A small masked image model, trained from scratch.
Model: 48-pixel images, encoder arch vit, encoder norm layernorm, encoder activation swiglu, encoder patch size [4, 4], encoder width 256, decoder width 128, decoder layers 3.
Training: 12900 steps, batches of 384.
Data: trained on photos of arthropod specimens (BIOSCAN-5M), 195000 training examples.
Rows from block 3 of the encoder of a small masked image model, named by matrix and row number. Rows with one number belong to one neuron. Each number is 500 + 40 x the weight over its row's rms, rounded and kept within 0 to 999. All counts start at 0. Numbers have three digits each.
After each neuron's rows are labels from the 100 images, of 14848, where the neuron reaches its largest size: "responds to" is what is common among them. Only what is clearly more common there than usual is listed. The data: photos of arthropod specimens (BIOSCAN-5M). In brackets: how many of the 100.
# gate: MLP gate (encoder.blocks.3.mlp.gate.weight, 512x256), inputs 86-171
# fc1: MLP up (encoder.blocks.3.mlp.fc1.weight, 512x256), inputs 86-171
# fc2: MLP down (encoder.blocks.3.mlp.fc2.weight, 256x512, transposed), outputs 86-171

gate.371:473439493554572444551487493486490567456514475519552548478437517473486488528546459488571448410500507471484505499467451573541520512538554476484506491543436444498524449457521484486551515543461446459497476500435523533477533449517523501503568508438472553523468542
fc1.371:484472558493483578488490425485531498504511544556490589536512546505476504529523491492557484495588453504533480499524516567436576501533483542565508430471496469535622488520497488544496513534562485545546497532429522472557488406508547560512525533481495453520490475
fc2.371:504495452523530472490473400514468480477549516490548502492485460506543479504510510555549478422506456502492518507498490444546542507456490567514520542531592551484435527499448528546564480505471555476497471432499531484459599444409422551577511487545614522507494462
responds to: order Hemiptera (72)

gate.251:471452440569558552502583521526532448494457446437531470579504455512574574476484497483483512484472519463513506478547531513508519451532484465510403494521536560539535491569508490510492448615518501547518522584501496478529525538525436514456459518455487509480455532
fc1.251:503478531480462445544508500527415510488485541474520489544476552512493465478503493423569476430507567528526509497493507535498509414422566403486557455483497529482477578532585549454531523570551496477478531437478435476538532510505427519547497508444466490484502516
fc2.251:509489589535503523478452501516513506526543476499511476529500521505493504438452493564480498483436470475386542530469474467562447445493567481474461487490429415527478517504484439433440495461459544485404462573520448465514473548461544502569422445503473502501508552
responds to: order Coleoptera (44)

gate.263:422545534513499538459457518517551446488523501521495465445450479521461528518498503511569522505526435588547555491506554515474483509442559498537497540524534501493520415540488464475439477478491505514459555503539473578486465501548522533479503475547453440577542489
fc1.263:464532449453473509479573440500450503500504548410510440570548485460523489406480526575484481456517524480455438504536542423511541368457460551451516518422523570462542458457445459476430493583497490485542535483490516416503513481454480493515464469502488488441539441
fc2.263:485461518469492487508500487472536471574556474543501489452477548560394467532503421461511451449436509511452443529558514478527531507506536484530443510505552519441460487466541565504563464472513520513544463488413438558394413551531512491609498507483539523510540462
responds to: order Hemiptera (51)

gate.501:460514437450528564567533482395368546501441556463429504497449488490492477508565504440535448481545492530504498536467479471467494493530536506473468556468503464469516482442490518498498555567471531542465471508554565517404456491541526580574497504493511515516534497
fc1.501:528488469499516581409541433530569513491497569488499499554482422576490523451400525523518589459498462489512510506447548510493501460465532511497527499521499487577515467512515480453482486455503501455433495501459493502487524499494509618497478488486456472483541569
fc2.501:538530434501482539485422498458509524509453495461511501411530489474469515465569498504401516457459499527503460490608477450430514534486525502483457522526531538514468513506524544427528487527456497502501515506485464529479505433447500542553552462477573522515499478
responds to: order Coleoptera (38)

gate.308:504500495530567507464511529472444508558550432458480447512537507495519446439478518503571452476508493487495451441461520581516389506478492503487516560530489471532503497505476572448473471476517491533483522510515487464475474506512565477550481506507477627481549590
fc1.308:437569478453468449498530644467476511570535481462509498532533448505458491514537479538533493508445536465507561452554505492511528453482490479460520550491524497539520546522512506516555486506443428459510625535490523435490490459546466478480460536547470512622502515
fc2.308:569475534519454489485503508548540555501498483512516470427505595502477505434481484519486490506488467495458528419524468483518392524544509580465492483535540591545557496474520494560512508525600445461530509573531525416475477488445533488482446474508542474602535489
responds to: order Hemiptera (61)

gate.83:552514517475525532547484455561477445494454439440468491522440498521460542476455508455466511532534543375523498540501467500439402503491481482517559540446563445420566509500485551443537575434497508523486492502484478510525466550483484477461500523441505548568501504
fc1.83:553516451528472527522448456535470541469474495442533522524471504547481574435406512542462549517572516497524472563522489517516536431506503553487448573414543536496543490523461513533518473481563505508445417504443401438539494454545501534562512480493506545512538452
fc2.83:527446496520497539596478455470516458549493450523513465482476440506459548527490469527430494487466535514469503516463521554513468536518502556564475466449482429582535507494572606473509488498524463502552480510467555470516520525510506458540508475506496436582517437
responds to: order Hymenoptera (41)

gate.333:546500422502438507479549444488467463475444576441510496444488535523546516517470521467517530566544571432458497442515563547547445480549495472566505538518524502491488462498579543590544514484562500465467540538531497493537502512463560458594514460514448537478518486
fc1.333:479519541577491505529477544513456475474485480489500440491454506459522523518513510519505509504516505454493483476468528507483505441466544469562546489513538579535497544504441491503492551528484486493512536571565565459504496541453563475578442483426518562521490588
fc2.333:477555561510470489501532521425468444438487514443488422500523437536504525509502491503559504498537420570462502477515487527518555462502500505501453501481468509488470482488450442543549548500449502530535444588550521479518502504444502453550490412495547530521434556
responds to: order Hemiptera (54)

gate.376:483510487508539563445460473500555459495543486504523621479468520585488538513511419529511490422489514521444488423550507512525520478456491526474471573448514438506496476550525457458521493533593521463523492525550520483498454523461480478492526488572567519470483471
fc1.376:473518497537505470480505536521497512531482445564462540505490470497457534510548491473554503493571477541553480579463465568519490460511493508471528563484558519503466417495559567538411479549568448587499432509537439516548498553532450450487495493518513494567477512
fc2.376:544496468448498452613480428494480495471508444436511450452590437474459493479504531531466488515467502606513506513525509487429547477564513449471529449437450579556571544526485482524537517468449539505511508496467532481480440497510557507542499539515532519429463454
responds to: order Hemiptera (28)

gate.212:408461468498506540523422521560534500424512553476580550498508513480509584522492519533535475503410461584580514445493461525485516544482449540505466530502547456517435429531530561522489519587506502532551484477423520537522520521509494468498521528519500502511480481
fc1.212:476544517441578452546521453454501498507400555531557466550492494487576551485443474466526552479542476474511564479428481521504501500510525473506574512459445502393503482474463476451545491551547509519531480443476550548502551505548490456452521500585487472518490562
fc2.212:448479506441505469488531464511496588517506529473529513513500504477490407498469522416513484468440546511479449519520548521483472499526524517570520546463534482499494476554519518554467474504499454513488485461505470581455464543481524471448500438453500465454519547
responds to: order Lepidoptera (26)

gate.452:476567469484503477462506496472561531456535493504492459483561481514449465470520499555531536507543513586446468512510428525552472528533507393454501468544562497471544494510482523535491513491500452583478457498588395510552470486525542473473465552476485510536530470
fc1.452:470516487559542544413484542513513485537502498550536451487509479513427534581522534545532504522495519526505461525465452495464482511444519452465479550533525539396531409450455534450551485461460486497424480461452550493539575478522553494529484455465482482585441541
fc2.452:472512508518491512516481450507544499515463461548469478496556545465468441499434482526469510487505505520506490393492525569469526459512475538514496428469526504447529538506474509518393439522486520532501462505560541481529429445441407478458515447456545575562548481
responds to: order Hemiptera (53)

gate.268:543492492489539497456441491580455506583509439422433556514441514487478521459489522538471530418509480517444491468471533544530517536585484505542477554489515464530541456536535482501448463411542506505486557518455483516477576543511428586509502500492497493459457437
fc1.268:491477545466526514488459553483485539430527492449476466513519511460478545524540414552514466514496564499518437440511443461524502497493441511462477465435467564570487480521459477554481499488521492459479496497470509523447534522484484515501464549541445466551400474
fc2.268:466473521575516487469492449488434472545577482468492500449481555469522499480512511438536558499566489499530475511552491461552488484521504502450501476531548426455450493513468417458518531471535543521519529462529517455460467527523446423517416485507534491483485586
responds to: order Lepidoptera (31)

gate.169:506509480526501595421472482478559513454473515497395492474503502527426516515464529520492557510528477447491520469500464491515475563503453506456516543432480596539484508515432552398510504471501446577493475407470470464543496507588505525526488501574473467508543441
fc1.169:518495508517554506533529487452523484520511539537444529462546523500475514485506532495454460514475524393543503500486474505512514475475490409497485486504561499472536506489496554471407500509424531453559499500493497503508449486480508477430559487501527549569421472
fc2.169:541459520468548529548519518556470508443495541518480539495537548535546583506522522552495476527523524527504508557489560459443460569491464541523513583457480484480451495554506595475498471472494571497547442497541466480535536514497465516491504504472501424531451525
responds to: order Coleoptera (42)

gate.349:451468511514497490487469424427492521423453455554485520484464556480544510478566464470484470511453546523501591522440563424489461468494506522469576444495469489456452498491505519447567555505514530484474506492527432507497480489524475496539412454527502482555453539
fc1.349:457525491483487436478525456536448489446465553493491487494514459505481444459449418526452485485492560538508518494520553543517455514576550397469497569484510501491535560524486478478506538519525544517553488403515499540510570442475421481483536430516459539524469555
fc2.349:493486531567552557498497525463595516496607492497526510504475429503438472502598481495527546524496511524446504511506499555571540519409462485467458458494520471460517501528520494575490470479475476415464522587437503489488558500513566475476464480529484523478529529
responds to: order Hemiptera (28)

gate.157:429529516483456548502463528585532488448581476446472509553450553471517528514467440509484505501531441427478464533457550478482573496487582503556478502499557540514466500430398511499482512479489468434591536472473506435501440525531488551524560542514410440480445460
fc1.157:439458492525405508478551558419488492484463478592500482504468527461460416501491517457532525533528511446511459428508455540514472512521497555536506494409515483493504419450525487529486527553536498487499509486589507436469470468507521482503488474524529431547481447
fc2.157:529401499480466532523491540552498510504522496518502502539452496484503524446452509486555483487542381487456590474480493463486510482529545514496583577435456464522536455476556532537528554494424471521555461457497562579452480499489530472482453518496509513502486575
responds to: order Hemiptera (38)

gate.178:530492510535454454525484516549473565583498498528561594465521540570560452539499467509527486490439430472604541423424537537445529504550539496520532489560492539468578417508465489455511447519511514446497554545447473537517543495495435510509458534466570466543526503
fc1.178:520425503456477509480481474491459515539523409510491518543547485517499475481554482492529527544560469579526483476451455539452422468511504643544508528527503494491486519488472504525545476509501460512530522519424525440538445540457510534513529522488483515502535485
fc2.178:469526507506486453483527558506550550433495520468529473494528500456500581452426488515535579487522505529505495533570420512470484516471476588490462502464442510518488461489518484519513515541499574480465480446455544525564498505540543482452567492466451440520476514
responds to: order Coleoptera (84)

gate.450:429385529516468458480455460587511501504507587562472490502475528512522514470502455527472527461516495538539513457508474508536514477491556483492459524479513537549512509461539493495477492467557504399474463559525511579495552482477476502495537535554488493467491455
fc1.450:472484471484476467552451517549477581586491480507490520486457545511480470481569521586461504445520505542500507459588534466458541469539503542501459466436465452491485521432485484503507505507554557534494530544492501485519462445500449439478479507492523481408522496
fc2.450:491462491535485467532508559552479440540574484500500497532493515533518468521473469562518484469428521517498492515533480587524503530463554481504444517429505506525481506479504493525497460472423519591501527511470434528366600580517500485560494423507509484478533502
responds to: order Hemiptera (31)

gate.369:521535478492576473473500528480569521557468502503495510456511459508548517525431473462473452463401428551505541477503425443527534513533566468501445480510526512476462475442510509452524532477478469487510467524478516532464562487536532489468546447497484502461568473
fc1.369:454520474575523509481525557506449539457491505550491400468501469479530431499473530507510555586470530490494459523482527563544493450496528466437509511572485406497446538454476428519526501484454540454452502479502490533491427456505477510439454440527432436449436474
fc2.369:514459502470464487536545426507435434508436531417505508438519427477496516532540468521556512557571510473468474503465476508537483522548478511479499552578522485512490448487490517478521488434494497500465487496495475508507527493512520525515522423500526530484507527
responds to: order Coleoptera (54)

gate.164:489495548509516565498515562521540543567528452528532443404471479482500586467510533521526500484505450497489532476439444554516500490547477487443450534514494473485583516455494570558503552506524525543477545434525484495448516563515504491482480518483476532432543506
fc1.164:491571525481530531499504584483492516485471537525466478441531474550529567457449539459462424524482497466585531496551526501503492442504507504485501464552570472510479502493457481480460532523572479431519462572434509481498484481503563565469579503444539546511478535
fc2.164:496477469481508535485490558499553540509501556505642543529420546510508428459483491561477445558548509476516499503442437539505471475491480447486597455400500522572487448523512534505456464513509476522500534550561487484592492546469449466497554533519452564478496496
responds to: order Hemiptera (31)

gate.173:462493493570512448536463537516488526482446530451486454452535488489457487559560518488559452406565477533541516574620535518551471524541495486474490524436491493477440489541529472462450522517495511487464502532496497507491468533538552476410511482489469469487480568
fc1.173:500530452500494508489518502541443494505487464524544584521538500505463515469444484491520513476473429517487463525545534504479597552553480472514493495523485419474487518396500513481488459500515460480510515495440455524465556549548533477469490479471485506435529501
fc2.173:470485528485498486514539570540504484486543549555561495516471513478578519485491500493550519491491544498480472542480517451478483544469470506501556474543439506506491440523524511495535472498507444483518438513535479472480442477422479446464536527527480471485515500
responds to: order Coleoptera (42)

gate.73:513531480501501490477514471548506535488534486510446543378473500520455512538554477478497549537481416499525541453526559487459388474478494465436530502503414447484536534442510498497538514493470480559525556541461467414527427521537472513542499472596539435529543489
fc1.73:477513507450565543498540482524509419477506453572451497533563501490486513557523513487476511541569515453528516498521511449416448536502483483440517479530535509497554480477538460457468512526441481527480469502465462441467482452529482517480570468428431548498485500
fc2.73:567506547517498510522480459518499490438551475457554509457507516425543482431474546452523456510534477555515460533527470509474448536455463414455543561456482449499444505559509502472410517512478557484496467453540498526482522495509474410481516548520501578520537495
responds to: order Coleoptera (41)

gate.90:524519495559508538541566497519504507437525485544452487556564488533443549545521532474461477556433496462427485537582471452494470532458494482495481470476513407489552473417512473514490462485542519453487546480492482475456485476500578525552472572435538442450476510
fc1.90:473488558468598504538522527496461449504449414531529584495513487515539493467547490455479537521527423480505499491454496493439523506545474448445512441444572498563413547473449571486518509448539454489457469434488511517518585464438604443457446501486498474509477587
fc2.90:488473430540568549494519521527489535543551533523532483459525507477439469488468521517519535504545513565459463485440580513513596477397545438514519520534485508491522528529533580564474563445549554425518472545506450541465479479512451520450463498531527535513426456
responds to: order Hemiptera (30)

gate.202:489490468575449451510562555419558512451455441466567507453472481491448465552499442527470568520518469468479538503596548494549489510411500583447478526492435504521518589556514523515465465525453551519583441550484451475500505376481484463486492504508513563459435505
fc1.202:488493522596447460484499489487435447535426507488536544446491485463566492531434477484518527537572518494570472508469514490478470506519488511545498512490474511524500460550470454509446519598441483426528488474517512525426525479462515497414417528581487543510462490
fc2.202:494538475563545539577422524440560506560493484484478533459570432517507458452524514482494480537468522523541502497519533478541496462464517452505437501445455461469578416473463531495486524526420489433469502494515502553374579498561522510482490559486456461524438559
responds to: order Coleoptera (51)

gate.367:459511551503488550482453436485508505497473479480498521469546447529434483497486465530458506513477506536523406520426501496532490467515504460545500573451481448461526522418515540459493543449505532427515464486519464450547479538430594488496545532481510557533504480
fc1.367:518542530565519496461531499565454536506575489465503527493520586498403438471548522502527481543481587516468460439480551480534515462502458446516549490488451482408508472486567518494501488541499523514481467485465516484461490467525558476526486558532521483524433532
fc2.367:573504522478530480567458521543527493417509477534441469515537484484518468497581619488538492474413543483495442499492519558509510454587404425563474488561503505510491542556505480482484480539510583513491481513545478527477552497506528499436524546484519475556458466
responds to: order Coleoptera (40)

gate.491:516488550536501575542601531572558525594505513505542493493467597437510495470534498564470554513486554487531511499492576440522448558459500489493467497490509511406454482539508502463495456482474487551595517463482453483465440494515536577429460410489486533463501497
fc1.491:458492456548557477530487431510476536501504486472518501477526531489531525442571494474518507507529464484498499468519530488561448464585541546530543474437522526404569549437466479549481534484497507599490435433525522553551457460500534508457496484505478469485609500
fc2.491:495500502492448536462381488579572557498502463497480476449467522474459479523549506456509497461523505472538542523498381545460546514484487483517533462495456475454569488498437515527510524539516478431517452498521509503496472483535524504558479504489465530527439537
responds to: order Coleoptera (38)

gate.483:467513525474499541532466463535435486521436536474529594477425490429591497503583436448536470422435515537488446493521491486475509566556530410496492499475523505444462553452491519491478529516437523490534512512519499498551490535562483604478498521434460483443497477
fc1.483:492547473470515501441443541481503463537591546452481498514594505529509490435494515517569560484463552489570440492512541521558509508497481488499474466492498494541530464468465411456485428444417556503472522503465408488500475503468503461503481482410449535545472532
fc2.483:461497496525555594496551531515462440504459524494489391519532507388523467513486532447496461548487503470490492478487533465592539566534495483458477520523501477490563554540499520522511518532577450490566438496536496536416413491493450513483525535524496383552496505
responds to: order Coleoptera (57)

gate.183:468541473489520526492509483507536530514472499484426511496523546418443517524500435464468531507548619550556471480523495581415479512484494514543489527503477474499513426527489490415513466495494485516484513547477480478467505516413486541462533454507531480468448509
fc1.183:542534461519473478427442494528495562506483491487466550533536518585481483500468529469501461514482489532505465520516551445404522549533497506527506443509433518580514573528446452474530478440476516470446482440494496475455463483563484404509496441504538515507487494
fc2.183:484483517477496543484534480417489596515590555494524531561501470443507547495537558477573446530521462466470532506492525504527485472513480474500511589583477453465541514492484565543544511541501487536499471545545436542452474473536496465516468555480516488491455539
responds to: order Lepidoptera (33)

gate.181:493404572532490502560543501549519513489473442529545509478478451486541459440528557503509475509447485531442489425490468456452525511528547520465531523518524475452470560513532540410493514538516472522553511466452491508462517533451496535470543506468471542555499473
fc1.181:464461474439495419443493483458545547463552416531560438466461449467516566493497518556538532477509470471499509512524483537465533467520455535386445484542479489522514547502488564527560510522491492493531450546420472523388525427509462452548465524419531512559520511
fc2.181:549490539471507511514489590513421530533533528535551478504465474423467575488469462463531496564491463551521487530473497589539516544486479485571527550514615508513468532530524511483526478517485528504478491555488540497430504487511422514474528416565425539537524570
responds to: order Hemiptera (38)

gate.508:446526462559459573558445557475562436520537530454497470447523534493482531484508473474494499507407532540523444505521474436451445477512450511458535502492544438586509524495451463472525550554473489453462474520418455507492480478474373556486468505531455449463562439
fc1.508:482544509585505518545482503586513477544472530491499494422531494487486511581512500463519498555575476536517500434561532550525483571522510484479550543529506515458556500492427462512448547513443575526461424443500494567561535505570567482492468443537576509427511468
fc2.508:509468544505442486473505549463387577482487497457509567485499429478546506547493526620539517523551559513470537542480484449429535543500464436430462521522539500514522494523521486515483532554515477464537501503534505476528514480553461538487503468525466465466442478
responds to: order Hemiptera (50)

gate.119:472467504483517549465459593458510479449505567448498493512488498500529535467496471504562510495468563566576544558464498512568467547553528555508513553567516434496458450495575510504548430488514486457523454525474555532527479560529476481508492494541515588515490525
fc1.119:513475553483530483409471481498494523517453474483470498484558456518536533456434507491479507535495550549470480516497475537495492468453534469575428502507495525495533531561504516437467484465521524495474545504509530489493421449480563456530522445481500539493558490
fc2.119:446533476572453484494446469536516491494521483493522510547516457440464519501428506526503511481622482503543497479465455460542548506454479469525542580492538566397523480567473463456503507516530464507489524505448561500427497512476515534466508464471538493467513499
responds to: order Lepidoptera (32)

gate.222:491543511526530522499524504482500478511482473490606446506520454543479453513467561569521445491505473519420560515485491491474525467525512462416450485529506487491511481517517491453508467498504487555486523473501527567518585456580559482546512478480526460559630513
fc1.222:494519476507492493461484637504545549512550430526475478457509558451538481504476403516501478558493525525502426496511535550469499527523471552520461473509438479485466464528584419514585475481525522514523565545481485456466497489515459447464506535521465455536520511
fc2.222:468455474429472511449510470444530586569517444556522512493476526483497511477498472492458490475455572547493513399515534486504527470537531467420455536555470561483602487515546453511506489557448550532547512455483504478502511466437572556516530533493527554489483538
responds to: order Hemiptera (39)

gate.300:576517495465467428476469519509491480456504486515564422520472471463554553519496536493496444566527494419506493365538443558518555498529550557501590514539556541475506427529489440471465516525470492529560490490441472524484496523473520522474457486449502496472486493
fc1.300:511498443493467435460504497487497529557531464506535452455507528462483494493544466485538465573521513561562445509551495592533538511451502499485464551451481495476558409552478537408501436498507508510474475434447527508500511485484465554401501497508521537513561473
fc2.300:465476464442451508457462515462462475475513457479473479420562477492509523510507527529463479473512548520518534548498470519498481506479473499463525517465498510507462511557513495521523463535580415509560514541449502556440539523560516464448541547425509510526524533
responds to: order Hemiptera (69)

gate.191:515432460543543529532443537505470420435483482594522434515513437518529513498529441504547454484422526496489437514548512426520488478518573515496499511484428481539430509593522503528463499509494477504575494428499497512562609491530531493428495529485531479490476523
fc1.191:486510484575505474478440514530503484506454497519501486468476450490521511497497568464506524455501522496510456464492452493546538470488504487520454534462469493492429504465536515503579527492502528451480543447462495563477460545494512551548559364500505471458466503
fc2.191:572552552419495616510517461523501507506566502481447490569485539526451456517560442553509472526526592547527505536520436526473557570467533490507527501565472502538474502460502548526543433517457472527514493533490500494457494424498499473573455526500496499520443486
responds to: order Coleoptera (44)

gate.227:508434503510519495559554526462487557503504500497478491510423515446533497470496460523556510481558498506572492463574460450518470477493465511542544454566475427504507386506556543523504469543497531537475447395533444557506483464477447497561464550479474429500505517
fc1.227:414502500544541462489493476553462427522525457418511496544474560482447505472553448526455484522534537588523425529446442413517509504440480504439397493435455560514465479539510476496533529527475568500439503459472563516507518496498503512438552474444490493432536497
fc2.227:518478528481464522526434485474532559517501454479552525505509481441536599517551469436525462445550458460463540506514454430491567512481494502482497493464487446518481489502487493492554427483456471559395472496471486571515480551547507553527459551430477504434479482
responds to: order Coleoptera (40)

gate.485:486466489455502500453522526513489557449483460514556442498501619520542529505432477563484548470450489522491444428528450451481433482511419528404427468487549513494581530507508522433567499518499478475458530510525447534542522477490452534451504509494522479480561431
fc1.485:461509466488530461512520434590440541501450483511558441506496468484493473461499478511449517462474523452489452522485449499486575461476472485479512463530540521447485604535422503574541560466449536503510540481501574441509527516509484538462459543564473534514405460
fc2.485:495585521497431547408469531498469530501453477476494490507420575549458463526538514503590545495490523498576491408460519522516513460517467512513471482443512442549451455484467457519563538485484551506551502382498475460503485501511477456561521449475543499525502481
responds to: order Hemiptera (52)

gate.110:475477522466498540543488514558467488526442441503485519453486473435469519492441488476472505483437527491475504464404458482560501498542479480411441564556477483502489384453525479468507479535535541519533519514519481518456493528458512491508508460546507456471524566
fc1.110:536519542493462538583498511498478433568447474511439515480462571467502521511581459550461442492515559509539494521429496508563525470473497398521557533470492455504540536492449519520489500444536543582484521484569504455506490485516471534441492455566476446508524485
fc2.110:498475452572467562438550499536479486484489526523463467500564458527512477541507417457483443502504448495494515439481498527401536535437456557499485504544509495457496445404529475496444512509411474473471499511469471497544579530445467516489520582458515499480480530
responds to: order Coleoptera (40)

gate.370:540509523513527539446473564537519447497508510526493435448462552494490490517465506534539569600466458477476493459535434496538474529516494516454504525548522488495453503507522504521477524538449503518563461515540427469441525506507484543524503512477421530422524511
fc1.370:531549480577487574491485526456448493481496510484511545555505471464464499567497485520485537509468464473506556418475548476507501452511565499492515533515500455497384507553423513485505517501450465456534512482501492456460516535527438522547405556473540454435422488
fc2.370:422501518544460489472499505506546529522458494481473511475448460469520544492578567498514491522545481519484462552509529417527484469483437515484510551551529537516523502476515509471552535479508507509510487531448512524553417454560482569518506491489557502593510494
responds to: order Hemiptera (33)

gate.146:501529527499429596475482549407541536541520556450500461492513514490501505503511491450547534473575476484559422478479493517457531550535513478511461445436526517466519460478500540498488472554479423585562565458542486522537520442470592453490552467473521580449501562
fc1.146:464579503475475494573508468507453617480498524526443491513559499516481491502476446546474545551515556460464533496494461506537464487564521513526560526496488569491547505484434522567445517444535501438548505548519523508445528505502463518522451517510515450547509538
fc2.146:508492428497466480438505494515535442488543558522600499483490507485439504494518516494496533486533546483531560533513478523510425529533466497491475485534467481540557465559447568461538521461476473521454497500482515516481443475499496480485456500499542519543567495
responds to: order Hymenoptera (46)

gate.500:539507500476512476465479542428500515472426529453457565568495570520498555524515532477483468500552508425504564478520522515530507533483406479469432463435522460620461465485553453530573524534520479471458501533535560535489507474497530551540510490451497578530524533
fc1.500:472488530506572495501507545485576510471522526513496487460478478471475599566540533531428540554519527430509566494564490466548522542552495514466503524500543472438465492549468462495509545465520494491481523499528477434569520533427480515446483419501504552410463480
fc2.500:547483498459580536524483444499535471547530521531449471529446506460476532449514508532544470571547526527493523503457508530521469505534489492451468491469518471417446389469512496569545427470439572477443524435551571492475512509537459505545499524555566517521514533
responds to: order Hemiptera (67)

gate.381:480458465510552618468420522484545530499562532498544540483466557511494516464495477468519545516540469528445469434499467535503519519470483561554486457508507546510561446443506523466478507456545548471490483453511441433496546531584510478474410551480498448474516499
fc1.381:533527452505468487449499483465453465572536540544556505465426521530544569586462456531519520495474496508446504535460524568449486445463504503513577455449531472474558518511489458498565577488482570505511497463540509543462443487510555482402554547484555494594501515
fc2.381:521418489487509485515487458517512451526483517489520406461532499487488435486524458474561546552448478526549480504438472456481436534509476561432470477559504523492463531522448485529418484466526503512414585485515549460511538464454568480540526460449481494512420420
responds to: order Coleoptera (37); order Hemiptera (29)

gate.336:452533510527522481464462513447435540481520523527525524455531492554480505535536508536538489455505464530532391490480587532484485475505520467436518511474489517555526501460497547460533461451562543440538533458473543503455496582529475465492587560453515522497536510
fc1.336:509498535497525455481426463502560527505473578483544458460495546535516497532514477481565598538550452519515535492490462488482490478538520484495512472508488418543520401510512457504499513515434539436515530476516514502531500546471452442483501435477476515515433531
fc2.336:417493505474550510551546432451490460450534532447501558505488519500483465532510496496509513533472401462469480486590541518551558475529444474495404485549563502488514483502515472416549527525430567514554476521526404569565453472512508514508475482572506536481539505
responds to: order Hemiptera (54)

gate.64:476484467543491491464420515581578518478553456497528504513528461447474481557402490534472496490428537533476519471518531496514471550451401501531512464433556479476504481512443457472476597432530515477547487532517470491559475550473547478557508541516492511414491509
fc1.64:542530477460420425466587557495452471470431535475525472506444476440535501533506579496520539556491519447489517499531568501450475436517476498517463491561466499436578459500506527478514524556496534467505426547537444477473540479484570429512533521475442535496535478
fc2.64:545505513542540546518463444476468473612461473493513539482583479439509523581519424542505510455525503455519437555536507495524471475536584492522425532535499558454522502487498474469460538509490543519475528513421500524526488496488511491521480490454460513509524443
responds to: order Hemiptera (31)